A small masked image model, trained from scratch.
Training: 21500 steps, batches of 128.
Data: trained on retinal OCT scans (Kermany 2017), 24607 training examples, 111.8 epochs.
Rows from block 1 of the decoder of a small masked image model, named by matrix and row number. Rows with one number belong to one neuron. Each number is 128 + 32 x the weight over its row's rms, rounded and kept within 0 to 255. All counts start at 0. Numbers have three digits each.
After each neuron's rows are labels from the 100 images, of 14976, where the neuron reaches its highest value: "responds to" is what is common among them; "patch colour" is the nearest of a few named colours to the mean colour under the peak. Only what is clearly more common there than usual is listed. The data: retinal OCT scans (Kermany 2017).
# fc1: MLP up (decoder.1.mlp.fc1.weight, 512x128), inputs 0-127
# fc2: MLP down (decoder.1.mlp.fc2.weight, 128x512, transposed), outputs 0-127

fc1.35:140117160104121134152117107153151137109115132138131179165150115170097155086166127170194127100073119139163157087152136131097128130134125122140117082188234124174134114061132116158147080134133124100127134089146111138085106154166202142131143112060113088078107109141136136160184198148139140149136115113134133110146144123112018168109188158167151126114120128109058099045092134136132138151133
fc2.35:118123124088145075159153072118109118110166123125071102068162086178160112102132098103081105164110141143106171116084136110066157064210180135144141188160110162165164153150148148190143117120152143093131114109160134143166090152191180148137128106071117105093027129090136114150134150115166139115141118151127127132145183128181104133181124126123145094152135117182160195130125152107144109086144
responds to: finding: normal
patch colour: grey

fc1.300:114170121133133072078155080137102078101152182130120186109173114152171178116115137128088129164092143123149113060051105115067148107064175078174141142047136146174103161151125123076131118118154115131085106168152118098120130156127134087138149132129133106096148113116148110157093122106101174057124123125115155146195132107123102093064118160081170138119056108096121084135144115167103162119175
fc2.300:228086134135137115124120116147129164086107132123102127120132109128114125118117151000129132153133122113119114143133136141134115136137124132007126120128060128169136071232127085113126133141138099146036117093110129134107145130137096134097120119126137149112096119104116153137114139081137133134097139144154111092132118126094095101128078140129141135126118144118182135075113122139130132124143
responds to: finding: choroidal neovascularization
patch colour: white

fc1.25:141136132112126107176154134162140209164160131143132141195126136132104225155146130160196173158167148137128105111140106129122123154108120210120090118094126126147123165149110123093094136134191102141109093083181200153158213186109177135148130122160098163140146144121123127205181127125164116125137124084089105086103077125036137130079117086143147139150109146128098113120113136107096126147120
fc2.25:130129165151118140159101177139093135127136049084153094145175100108105136129064138147118071173165133140133133152158122082141086145143166106132158128063145152133138150130138131164163067135126148119077100149158163175095150135106088162149197115154114125145107074146145094107166103087069062151130098070047151232160121104104131133171127147158176130170114133140118123115106104191143148115151
responds to: finding: normal
patch colour: grey

fc1.64:090126180156117188179175111120078159142174113168170112118172118129163146158147138118145135140149130133142136134155125144185089113191106107134124088143101141082075130137176140055140134124088111127119086103103121169073137188115120162171165097080177119097161116182153185164123148149071164142124159133129144139186084086092063156152110101179085142159129130096093086145091143079085090110091
fc2.64:088124200140109232108136102130114115135155121184157055126083131063161164123129051124148091148128159121178171130135142141157118100147096169118168090156139183096156120161176140133130117165093112136163122076187125098122145099082195154152170094127136125136121096079146092163105141147110114080118103092087116163099069121101132120084125088061111130122136132159126153127094154157130064159125
responds to: finding: choroidal neovascularization
patch colour: grey

fc1.189:132129179136106100082158139152115132179136161119144152167131167116080173057153083143179128121046146152148138146100124158108078134139086170125092082109116157146093129095111102141134130099160124113156181149195152122106124137124136134137103109096173142143218116171120179164164142137173152188102095113162160107116086158082102124122138144153072177020141165115089117098126105149110181114112
fc2.189:123147114161146075137126188092106070144091126142072107179089127100111087109114144109194059121061135129087130127118080180155102187103111128143104127129141201152097161113113236145114138111133105149097132117111144139184118175122113168072110090117126138164191140107075112127129192099103145135166146113115117158062122121156154130168155124109146167115166143142111139144100132180170097085155
responds to: finding: normal
patch colour: grey

fc1.493:084134160145133133138188188115130126158164126238175184172152095111128115153147126166169160194173129106104065098144111149154101163067081108121083138121104116120171109147119143112116135124166112130145116116127138146156128149142145169130158105121104121124175138175142124116105153184110165107124151136137140109156119084084123122122131178172123139123140055114127019052100110174098095165074
fc2.493:123117103140117160132106208123164157115127098139101138139139126178139137059121192156091107089051158123123143131171110117083131117192200133116117178127120158149198098119056098180118138093096144120151136134124176092125132176165084092109102099113136118119153125130120068144104176160144107197127145164149141107110118178095124126123131067163144101108118172132033150121141152092106194132143
responds to: finding: choroidal neovascularization
patch colour: grey

fc1.476:153173102150142099054127118061099109116178197136119210083162099133120171134111104132083137178091140114169091099114125163098183081161199171117143158132117125132126124105140130089155122125130117141125105140159120100119127141113090137090172116146139129123188123123145111136119140128088140104129132111100158146147172101154166068130138158074095146094089128106067058160128136187160128133008
fc2.476:074095113119119131144122125151133126095110130127121112122187116144105131136127136105154120142124144117122124124121160141136115126121120107107121120136074126114131091186115078123083129159134066141118115099129141133115124122128134134106113122110120159135097086121143156124116144087134121125109000179150003084152135123098098034144218130141141122118135163098150153000107127138133139136124
responds to: finding: diabetic macular edema
patch colour: grey

fc1.432:139119120131123113097159090195144074097148128157203123091126178155179072136174133093101126150138102112150137130144171121147130111169110081130085125188125110098140096116103132109181109081094140140150140138102105128125066156188099152140155121074160113126121125183159100120104136127122208142118130139159133120177185115123086207115099208148085088087130086090161095074093143136098093116070
fc2.432:096144147120112188203122162113136193120184165137113139178156174112087146138080147130205126111118137114083130156153090116107081150098160138140066142132132136148087185152114138127110122175125124135134124114114175154064244185149133123108173117162077146148108193179144139162106078129163115093139098125099142161103071086152084108077123137118163151161156110116099119128126161149134147129093
responds to: finding: choroidal neovascularization
patch colour: grey

fc1.210:112210154092086104114104244110100140120138111131163144104106151173085140151108097085107113119170175137115142120093128093132116127148137108101134178135176117156096123082128207126154095082124084132125116105177071116131108000160068132139149092115132152109073144129124140158156103126123123127131120099115114153164165110117146099059116101154105126122168095132164141173083153150076127115124
fc2.210:211103095108161077131138123162140103157099110128108117128107119139154131098145130144122143110113152123098095149129146120125107151127141133000134099140147121146131142111123141137127098127149106119159143108114107146149122123143134138108133131147141079119152132124126143117119140141121136145123086113117066137147106127074135185165061136132128139132124164148126122114122144128132137123136
responds to: finding: normal
patch colour: grey

fc1.202:161229172115255128105162114139177146141182125129111075168093124076151122129110152106107113094128109110140142115125070086126130142074091099147145107132096108136131119151122105119067089111161095122153141121098085124142119135117117110158114135106136121116113120099094153167129137110134107131133124071117116144153071131136119128132129144088147102149099116120156170111106116112081152136220
fc2.202:119091138135141143137138113151138168121108092118082132133114118098137134146150140056110121134134147150105158143112112139118125133114158109152112126119241114152144101194135154124101108107142143138038145124161140133118100126127106158144149126109129105099158146131112108124129114087111131162128187108120171150098102128155131249123255125116119135127166107099140105217110126142135092149105
responds to: finding: diabetic macular edema
patch colour: white

fc1.51:109000132142130123092114110121126099115175126114153146141086132163093146081106067119098120139143161124143132079120149090096128110150174126127139170150189184144119091111136181098095113090183110123126094159094091137094125143123115129131156145120128142191180128118126126117103124145121171088118168100103122185178130163106145058098109106106124145097105097081119113190118137166110125130086
fc2.51:000111118092125121121126141143147138108122120130120128123164113133117134123122142139122115128128128118108112145122137127124114129116132120000121116127062130151128125142114112131040136149139070136074124095133128141132127128122147139106128130138126119116109077118138136140122126105131139136119163104163133121137127128088103173143080135149152116111091157096144132129115127126139120143124
responds to: finding: diabetic macular edema
patch colour: grey

fc1.46:122255194062182112075156161131108103166122071141073070107147138095107106175101127162094121128106130134119107158148131150135125130186151141128117098060152093073062125141144072111125133159096131123109127042149149147130124102110180126119114120122128143070151113119137119125086120121133121175125150103133136151057125097127160142135117125087070101065140139082126107122132157133102166122144
fc2.46:171097154136114106143120107137100106122123111133109120128139142138132126144160118102135124134134129137127145125118147128140138118119125127255133126133254128108129141043123145138200135120113254122138147126142104135150136105123123123137129129134123083122136177142128106113116131091122129128132205173112076120116134107085121069100255118121121133109169116126104132221137116113133115125111
responds to: finding: diabetic macular edema
patch colour: grey