From a checkpoint of a small masked image model.
Model: encoder arch vit, decoder layers 6.
Rows from block 3 of the decoder of a small masked image model, named by matrix and row number. Rows with one number belong to one neuron. Each number is 500 + 25 x the weight over its row's rms, rounded and kept within 0 to 999. All counts start at 0. Numbers have three digits each.
After each neuron's rows are labels from the 100 images, of 14976, where the neuron reaches its highest value: "top examples" is what is common among them. Only what is clearly more common there than usual is listed. The data: retinal OCT scans (Kermany 2017).
# fc1: MLP up (decoder.3.mlp.fc1.weight, 512x128), inputs 64-127
# fc2: MLP down (decoder.3.mlp.fc2.weight, 128x512, transposed), outputs 64-127

fc1.144:519485504541515485484530507464527489500532477533491491540484515520515493524523508521544488539508524508505501504479528486509497486563485541440511496465537491514471526449485503502489474498477500
fc2.144:466481471490557488509488458498513511495524523519449508537522483487466479477523483519524524499530476504478487487470486515489519514483516536533526503494509535519474518506520541519524517468514492
top examples: finding: choroidal neovascularization

fc1.121:477538493479504465477506494525532490498524482496512493507513474506497536496527509511521499482490517457518474496525493472486504481518486488502494506474459522510478468504510518511508487458505495
fc2.121:498543524489495455507494478534503510490494518470496492501501515502507476508499456481503482495497449418384486525490497518521531514499502481477497501551522514507498519494459506510500493501474510
top examples: finding: choroidal neovascularization

fc1.149:463479548454507494475509516479503510505505521502487469519521490518475522488528481510532512532467497529540475479521541483509496467509541486479503512471421515489497464534500506492499487475504511
fc2.149:561503557506500484522505492473494501490493501493492481508522505502508482493494481493496501496476483335460475525513461536506515518492528482489483506527522526514502541484485511504510506505479518
top examples: finding: choroidal neovascularization

fc1.176:432499485474498483483530500502534516496508504501518481505490497486486512508492480492504482493478481509498479525517541484494488476504534449512512516497433506495454492523485491502498512490493499
fc2.176:454600512498517488538515503497502481529502482490484499486494494501496469537498464497490505494486580434424482464495473511515472531487507474485474512514531508499500486491486510500504499494476498
top examples: finding: diabetic macular edema

fc1.79:558489519462462465515501507489463488511464512523469502497498511500482495504501474518460473519478508470453508469508487515525491513499509514515535508503522489491498458513530494534484515469497487
fc2.79:513424506515509558531524498465482525498497487505500512509504513442493529477519499507512508502506523467428580534516494466471504497504524492509519492481491486505480481523508500486501515528507469
top examples: finding: choroidal neovascularization

fc1.21:508521516464487510526488487494525535540510479548476543473506515534523543491476498470503511464468480488509496516489537508521525468475486497469502507535500523535505477537513495507473532521518527
fc2.21:490475510496508503487455540534485464508499500523543467510540504522492479498491490534484514494510494490512513506529425537469539550474502494512488456486478491452504522460481519473521526534478459
top examples: finding: choroidal neovascularization

fc1.466:477515502441533468476531518481505535507497498505533485503520488497473512501507480514509482535483472542462497513531532502510482454511560458500502518493441510482447497533480489504520520466517514
fc2.466:511481493504511450554522487485511501514511498491486496490514509506520477515481480492496489489499523365429518523504461506520502541482491476506494500535524506513476520498499502504488511497487503
top examples: finding: choroidal neovascularization; finding: diabetic macular edema

fc1.274:509485504500511492494512486494574487470511497510503493531503464521528499547508500479500502482523493510500495491499468450460510474530529526475525504515481485541478479518551478527477493514519519
fc2.274:490465503514450484512489487548485476495523508542545512535521541485514523515508481517483518472559499485485461488483513502501476497478471515530498514469530527478493497509502463490491511470526505
top examples: finding: normal

fc1.205:500500526492514471495489506511517519494510469497519481511504496510483518513494493515512488494503490501538460549504494523515488490531553501480490501493480502495493486514445522495515525480492480
fc2.205:556609472483495468495516497489508496497484486478501506485487521496530471534510475500489514494480535376474468510481486502495497513507476488505506513530529492489500540489489522514522491505502505
top examples: finding: diabetic macular edema

fc1.277:517509550498463555476474513501500487500519541502493473525528470521511479497513539500522537488505471481493481512464468505469454457442489549518514501481491482477516533492486530533568503501505533
fc2.277:504491513515505535467506498524536516498488447455509490480496517449560482465499506485516513504507459477450476497504536486495500485453451485490518514520504513528535491519503490484496510486509541
top examples: finding: normal

fc1.158:481523573516530544474527506531501495496557503504467520484532498497477499548498550550488535512547462445461490532499484496497464485510502508472502437481460489485529509497516500531480531509471486
fc2.158:484514549528490485482472473459464473511483490497495486495506539495501486529527542511500496455482531499528540500506530511499484525524480469513472497534509491513515517472514499523489488486502457
top examples: finding: normal

fc1.278:463489520505510444493501483533492481510533498516519510466524485489490513516441497535484504477533469540524475543498488494467502520496515515521489502508557450521467473477452531504522512510502485
fc2.278:399532425494464480454492501560509510492484509491497488486474514492482486533512480507502511512507455428512524521489541482494502486507508517482497500527508490497507539499479524490502489486529489
top examples: finding: choroidal neovascularization

fc1.401:505530509525472493473497506504501496522528507529507557513486540508472481501446498474497475527494495479522526480541499501529482536553479520499489511475499539501477510518478493489514486476508504
fc2.401:529482495492509498522546504473521512470504454465485473512493457559536497533534456475534471520496515515529498486454500469515536489492507482491484479525469514477517505483538535530471517509520498
top examples: finding: choroidal neovascularization

fc1.197:460485529545526572469514504543517498534546511508484537477512544519463495529506525531471548515525486478448464501494504530515490471493500518482494486512487487524537517506494506518470558514467473
fc2.197:538452503483468490463555481500477465534421532485541524493492505513489514528494532545480496485503535494455476530551554511493522475500512490512527472517491511530501506528501485504517533490461502
top examples: finding: normal

fc1.345:508513509516522502478487515462505532518541493542526478489514541513490567486496538505540488475490521484494505519515440486503498478483471496478515470490483536529545465446477514434487521500487488
fc2.345:487539496538510512496517498475531524514503525477484502489498494493479481511535471493498517504491521488507520543522521494509539500552475491485515516497536485528483466506506458510441457435473474
top examples: finding: choroidal neovascularization

fc1.108:486508492510517496485489505505512454484505504482488512466469524501485478550525460501558502507497500506508496503487478528509480450507556490498510492493486515517513501478507505498501464534551493
fc2.108:490495479521486520490497548504505543547490525513494509459511480516499479444468533481484463532498479512531511486513485471464460530510485470496512498469525515486442483490481478519488489487478513
top examples: finding: choroidal neovascularization

fc1.422:481502547479484447498494475529534520523512472501515476486485494481498541556504499497510561481507501530460491493514540475478484494514511489491470498463504490530468492531474530530554482498484511
fc2.422:610527645502488490487487501527506498533490521504494470506500494500504473515498456493494489498499565466474495467494488513502495518504548492487492511491488512495488523500476479503516482477478515
top examples: finding: diabetic macular edema

fc1.486:497493532476495461509493480505487514496525466497489502484503476502492495503464504526489459474529519445512471477505489481497514506507501536497512518518501497489495496486473508506496491499487474
fc2.486:556441479512487512482498493521505512501498488488502486493495487453535494532516497482505497507487457597486485534510467488508511497512478490495504507524520493490513540518496509490521505494534489
top examples: finding: choroidal neovascularization

fc1.175:528488518508486492523467553473539546524489495581523528508516505543517471487421474509499498521509492483521497517492504489502518508441527516503469500478466526542511492498458523489535504468553468
fc2.175:486494487490456544493509495558495497453542529503507470504492452533483527504545548539500501501537494513483512484480481478485506494492522531477475487501522478493511556518519511530487534524479497
top examples: finding: choroidal neovascularization

fc1.316:442524511512498478513507476511498505517522468487492503466490494499490516499485495485501525465518499490512477472516529484456490509479498469527492487492500480532438493501521493522547505517485488
fc2.316:365538568548483475517477493527505516543501509511491507492502484495482479481494466504496474496513464523507469474510501514524479515506546500508482507495496499503492461517497481486481505470470495
top examples: finding: diabetic macular edema

fc1.228:459520496500507465494508492513517521496493531497517493507502503489523498498470498473510518501519477507514470553495531494500501503481529473450484472489476497518500521490465513485519508506499543
fc2.228:630581459480509435483505510483504486491505498496510482489491485508503474542488501496489509506476525524433503490498527530493494516498458514497495514501509513503508530479498530505495494505510527
top examples: finding: diabetic macular edema

fc1.56:528520513529486494481508520520517485531526508513489529498496477508512492560514497468496527544522492521515493476535464512482466486499519489473494475460527504490487557508535487492480480505483516
fc2.56:519525528524477500545469483568506451514535443520562488488487495510471458474532519549485480487505512482452495554511532510492489495521489513490508493491508496488494491512499488456504526513525491
top examples: finding: normal

fc1.261:448501500510494531474513501494517477500510483489492486510496475487487518503518508495509507482485500485539485459506517483487506502509505486507474502482468503498472476480494515518496485480501491
fc2.261:577539485518499502499499460529469491511490502484484486512498526484499474497480479469507480501518459492414525506482479503519531494485519488477483506545513523495517507494452509488501486473465523
top examples: finding: choroidal neovascularization

fc1.497:548485476540450496495467542484535531506500485519496487534483518496529502501519469459515503523487528549527497501531492495500487504511506464525505472504508506471479481476464449445500444494514547
fc2.497:504487478463521484501549463497464499479454501535469514502486526497464508522511516501518496437487532507499522492478472512503497471513480470548450547497466463497500536516530504518487492487498459
top examples: finding: normal

fc1.230:500530514509512532464459501544507490505507523529511495509528486526484571455497484508496500485486514506517510507512505482512499495422493521531491503430502506462479510495484510499478511484496480
fc2.230:513487507490453445532521508515485500471478506492498550525504484470506475499488482495524500478523494490500495494469498563542503539466516545512543554479469508488516513510544509522474475446497460
top examples: finding: choroidal neovascularization

fc1.306:480474490495520465499502478509502505497543463495494498473519479512493512499457515533506487467528492467518482502504521475489515485499499520495506512496480498494460484492499509493531468494492473
fc2.306:560517440486488476487495513547523498516486505492497505489500510507533468514524478502504504505499472450547464517519489526525498516514506496480496516520547517497517516495493522505495498487523509
top examples: finding: choroidal neovascularization; finding: diabetic macular edema

fc1.136:442530511470534493487513494522512474503534490496513495485534489502468505511468492506496492467505492500543469512522512493482516503502533485497480511497492508514466487484461512474544518488514515
fc2.136:578568456534484461498501482551517511503494515481497506494496489490489485559508473488501493500503440624470503530502524502503511508500515498488496506546518510503501556483473525502497491480501497
top examples: finding: choroidal neovascularization

fc1.459:502490504471533498506527509477524497520538492520487519515532523508494502496526488516474492463527499501500483506498499539490508492484474484466492499479485485488509476506527496537483492515512480
fc2.459:540494481488467500476510467483544497487537487509506465464495506529495476505511476518522584501495526499487493471517462495471515501454502486528526577518499520535529507529448520472496524517524502
top examples: finding: normal

fc1.238:495514495517506496469492487484514520495531502522523543517492513567478482532483542551517514488517491479535526508525497523499512499473421516489499503471490510480486487523559506496470500512509487
fc2.238:463522509524510531493485540502523492487532526490500464473541534489526524477510487505492516549486442490472508491467451475499535477501516513520488500513481535481526499469500509513488505496512485
top examples: finding: normal

fc1.25:501524539491509496509504490505521535493567561525478507480490491491492514493499524496493498457520489477513530569521506496498478485509472533556517456467494481481509492496525491491499503500506553
fc2.25:452599582497543485507479526523485496493541503464483474503512485489504524482488514465493543511476448473520555519511475492475529499518455504515497521510504526479470484479466497470480493507502487
top examples: finding: diabetic macular edema

fc1.291:501488510523527510497506503501512547501491502508522497474504481504501488517522489529501498489521491481542494469495473499505495479488480489483485501514487489481456507493498478462509501495500488
fc2.291:411636522482481441493489503471505508491518492475513520478512509512515495519495491502484491496504501412486444543469502499514487489500486496514518507529513496482500523468513508522469507493499512
top examples: finding: normal

fc1.48:496509488506515473509495473514512501503529480493512509475522493519517529506470512541495483466497488477524488524495468482492502488514500512505498482519520502503481484489524517488548508471497465
fc2.48:451610429477470469484465507536518515498490518500489517490504498490563500514548489532504488501499463455529492507460519521493503512510475503513512498515499489512495494510489494564467500503504489
top examples: finding: diabetic macular edema

fc1.38:475524469488517487468505492466489487521524516482502516489546479517481511483491489510509496468490511461487496525501555527480517501497505494493493521489511492503478459482511521479514493506521472
fc2.38:582451466521497477505495487536505511483478506490486512515495499473486488507520493492517484497518339506491526541519545526487532497496509493490499484537538512512521519494477522484479497495481493
top examples: finding: choroidal neovascularization

fc1.476:472495495472508467495506512471508521513489475493482476524484473501501513524529506504535519494491487497503479485506516525523499467519470484495477501490486512485474521536476493531497469508500527
fc2.476:413450551459517486526493484466499494514508509500505489514510504502530479475476496492487476480513502616471528483508442501538513520504510481499490507517489505503494493494497481492504509476475530
top examples: finding: diabetic macular edema

fc1.188:439495492436522489463525511541533498490534483515508494481525480487459520489484499517485485499497489505523484499511487491467484485507541471523515524496478490496452469509485517511513513440513468
fc2.188:520529461479483493536503484569512514507493520468486499492497512483491495532515446495506500495502464596394507513474525499510529529492477490488482489551537498495500486513465530503503495510512478
top examples: finding: choroidal neovascularization; finding: diabetic macular edema

fc1.22:470483464484515491476480490486534518539486474508530490530500530518516512487490486501525502541500524523521515539524544523490481459449532539512453492453506519511520482433455489452525524497489489
fc2.22:488484487506476505540512489532459480486502519510514530491525513553544513530508544490440559481492480512501499517474484495535523509505488521477494480483511498495534520477549525510520540562520514
top examples: finding: choroidal neovascularization; finding: diabetic macular edema

fc1.377:468504493505520455491542500469524484506466474520506522491515483526457499514536515517510490547515551525539571531519533521499467518498512447471525449525471460504490480528495474509474496476480537
fc2.377:465499495498518493521477462472501484485504516544512499526428516479444529517444468484493527491492498502493526519492509476534534482489490466499512491478513503507533503498510476516541500527522509
top examples: finding: diabetic macular edema

fc1.123:413499510495512473487531468491541488548518484500474487500507497503531517492491502469531519479493458558510479562526541489453521502467472484513496498492513488503508517478509524510528465539493512
fc2.123:530484434479474511496468483504493505501495496515504489505501497519490469513485489511504486496520451311568520498489524495514522502498490521474488502493499499523510529478489513502492492482495513
top examples: finding: diabetic macular edema

fc1.452:474524491489557517494513510571536527488514522510509503508505515486495499498487472512496479475526502517546511473518520428492501473496557446500510503522445499526485522482525501484537525480491514
fc2.452:415595531486483487494503490544508504506509514481490494477487490525510493541500481505496485508498513629476485522467503528492483509490499498508483512545506512497496550487480513519483492500524493
top examples: finding: diabetic macular edema

fc1.68:521510475506565547521471564532504496511526520483492510524488500499545537477502532517521507498436487510486475511480519478478473442465488490534515495492528492515467442496475535493552459511542530
fc2.68:563531437484495487484507482490480514501507462466500470508498480431448509480510470510509483497518511522494460546552519525508495517477497504454513521510536464501508507480481476511484474476524501
top examples: finding: choroidal neovascularization; finding: diabetic macular edema

fc1.447:500513541535479519492464546526518517524511500519507517491505518507526488519475492473480535515526484479503489491541492536530486489487501483482491495517503517522504490514518499481449500525487520
fc2.447:521456511519479475553503495557508492537525455518529509511469473476507454476511488541503476519469533518516460523549523502484492493487500512491519500496526504470487468514487489483534471496526493
top examples: finding: normal

fc1.75:515571536551456482494499553500509497510512493515520479535490476509537522473489537490516467472503485491540553523548502479486479502500487484496512498463567489499462476472480486459508464518557531
fc2.75:524465492480530524497537470510529518488471552503507517498465518460470476481487503513509507539478536505460488473480527520481519509518534490482509493500409490528491485477474511518439501487458472
top examples: finding: normal

fc1.85:468525487505544530483547498518521540462516512513521492486529515471514483498489495502486462495497496525541498471513471457497507452492497469503517500535448518484483539489524481478509522442491479
fc2.85:566486495491505489513492520534503509511518488483494490486507486498477518509492501497498500490499520613365538483482514525516527510496497491515494514548505485499488502513505500539488504526493493
top examples: finding: normal

fc1.406:510524498477503489503469519505567455518532490544482520506499524509475516477522507476492510510487533518511502523529495506541498477517494514507518473522479507544495460510501497457451518491470481
fc2.406:493495503534487510484483489525541489481514503538526486511512508517545493503475543533493499472509507485474499518505517514501499471465426478432499554509521499484498502505512465515519517472525472
top examples: finding: normal

fc1.184:508532487498494527506506553474504497489517447548503482510509464499547503473495492477537506503529458463480494486523497487505491525459475521460522512464505520496486509505468500465494515533527516
fc2.184:549469525511465528523512463562474523466498524498467482536504503497519477520492491522491481505462507503484462458498493501489527490525444519479484478489519507529468496501536508488531473496501507
top examples: finding: normal

fc1.488:486535586532513550457474481499507461485505552506524504477501566558506501497469543489482523488518467455475496498535475507531488492478446500467498499488503495537501496541504493505520511519499464
fc2.488:444502511502519506549504542522528520487538515482497494474511491481524494509507502495502519516495425489455465519494497491454536532481538487507516505470512492507543524511465514468439524447468525
top examples: finding: choroidal neovascularization

fc1.262:486493549480492452493513512515474503480466492526461475500528452464471480508484507498487495503491504508494451492501477551515513489489500505494502518476502523475518515522437456532497480472496501
fc2.262:587459457465508485517516500515497500493507504483509496516488506460473510505487498476505509492504496679431543497531508501505537504508509499503498512513510499501502522513505517499510503515511502
top examples: finding: diabetic macular edema

fc1.244:500504490554509500490498469496494487512492540492494491484493496509521507492479485552505455500505506525484480478469527471496500434469487470502534523491517548490473485509532514531478523471534523
fc2.244:540505517489524520514527519520473477480506459496497529553482447494464490516550491502484530478508491509525487535515507514495489490457528468551482485449476491537519554526521540508510479560465480
top examples: finding: normal

fc1.386:515495503524492478511491476542516544499503511500496503499499500508543512508504487511526506472540505455522494463510461439503521472498474486475501479520469484540484500488533494483541488485458517
fc2.386:436575541470479479487493500454505510509515488499501489478487480501525482522511473512479489500483521353510460498461491525496464498498479482519495525520483495470490509482486500528480504498504492
top examples: finding: diabetic macular edema

fc1.90:492501514505528495495493536514507488498507532523539507481508498519521493520462487543559489504493483494490498461512487506483485529508493521500534493493501541511541479447541498503505517491500462
fc2.90:487485468535477530484536520530555478476537469510469508482499496538532498526524522461489557499504486497501494503499533478509494485531476535460493516492495503502529511572480483525451505512473507
top examples: finding: choroidal neovascularization

fc1.321:464493496501540556491521504493501503483489491510461493499486479515493481473515500521459450464475489494544496498527521479500505520500543496520502511514493539478486539493517480488512512477523462
fc2.321:505482502524484444526487476509506499500519508485482500503505503498521531546473493481505478497530517326501461500508482523505540499483490482494494489517501483507476524509484492522494492511501474
top examples: finding: choroidal neovascularization

fc1.366:422473520522506477490515481517499463513505472498479477507492476493494529509503504481510532450489477521541472480513519481469519480499485484507477485465500505510484490483516514532536455505497487
fc2.366:446546505506480448492482471543489501510484526489487502516492515501480481503485459487511472498530443501394511469502495533508534500500532498486475504520503511521515528492455501510493482477472518
top examples: finding: choroidal neovascularization

fc1.78:409523496478508510497510493500490495523527502491542497466502492478483535507487503486527554497515478565523484524514539488459500512478489479489460491472501479530459486511482530518549499526503503
fc2.78:541562480498485467472485504527508493500500515504496485493501497518521454507491462491494494501492457657433486495504515524519508506495499516477484495503503506517505485485487504477485491474481524
top examples: finding: diabetic macular edema

fc1.310:561451538480510487534519504471478521491504492512463483502508512514477474502459452509471468533498502450506496491494494526549495485504560511509529520547460505468528489493473480512491507487448511
fc2.310:439467534448515574535505518464495493511502477506503521491511488488493508506518512513498515496491622509512515468495475488493464504499499504499504518482524488478491506511543507510526511503534503
top examples: finding: choroidal neovascularization

fc1.338:479472522502490545475480506515532481493522485491504509509506439467485523515489513516510510497503510488538479494468457508484497493511483512499465496495535485530482468477468507508514501486491486
fc2.338:501575492460486468469501489528502518489464506479496470503473497449487496521529483483496491503490461582400537511479527504494508496512479510510499505537508505488526535514475514507498503494513509
top examples: finding: choroidal neovascularization

fc1.55:473509503460446483493462551523517554530545524508486481514503537515499513522484467486513538538464490469532534509464455470467498512498514516515480513457497498519538525486492504451516506493538454
fc2.55:469531517487509512499489496488498497510458496506478511478517498501518493475527529488483547493514478495494538522527482500496505515498475499524515494476503535543503512501433505534487491493458547
top examples: finding: choroidal neovascularization

fc1.119:484538538473465518515543516487515502498530489526488500518523503507448511516496526536502496513558476462489516524515477536484472502481480492473509441467472533474510503496478503529459528534493481
fc2.119:516561496522478511502484494500488473486535473502485502498521505509484432508547529475516523437523456496514529548492521528491471528505498506526496489483507465508499484486449502528463477540485490
top examples: finding: normal

fc1.436:506543477513482517491492518537534472507533471516472495523497486514443507532544438508478456555529449480485511538478544509501504505508500497493524498499477524510481492491516472486468476545488469
fc2.436:451535517542551510490507515510527511438483463487476495524505491507490517496514530481506521444533453469495516544517484514472446484501471499526475498522494510475525470529495500521480499524487501
top examples: finding: diabetic macular edema

fc1.185:461520483505437505482456502514573486499483513501478485532478479489516547533508511517512510478474498534446500517461541495511499507518470490491492491467475512531487459480508520522478495473486512
fc2.185:515550560477534517477505501491478479517472502521485474517503520476470469502529512508500491514473534564575504500450489504468448498503505498487498515477501524512516509506477493475504507499487527
top examples: finding: choroidal neovascularization

fc1.132:518519478478464493476488496499515472496496498499496518484516442506489533522505529559490494487487518427478497484480479495495511529517499515508493489467547489501461415487502524505473504464530470
fc2.132:617488455494524511480493481550484517483478510484501483508497539447508493480512501492504485511512469523415570556495503442488506484506494506500512474508504516492510500519461501477489492510512481
top examples: finding: choroidal neovascularization

fc1.372:501473491485451494511502483470528473492499504510567493521511483518485492522518493491476510513523548543527504468462475521476473486501527503507527479500496519489536476504491468487497477473483461
fc2.372:493477537489505467433528467447488532533470501497527499519519547470475517476501469518500472507470512497538485489474427575526482492514490459501529479492535519524466502490533503495513506438488494
top examples: finding: choroidal neovascularization; finding: diabetic macular edema

fc1.177:444487538484509478490496492495504537505486511514520505479497450513512505495499498535530524471556481529525472477491462485504510481481448495458493473515520475504473509505507489456510476524491538
fc2.177:584471470454496476471482497504514506477517513491507475490490487515522471509485496499479482498491432660519496543509491530505508501507472505514500503539490511484508538471503504497476503486522512
top examples: finding: diabetic macular edema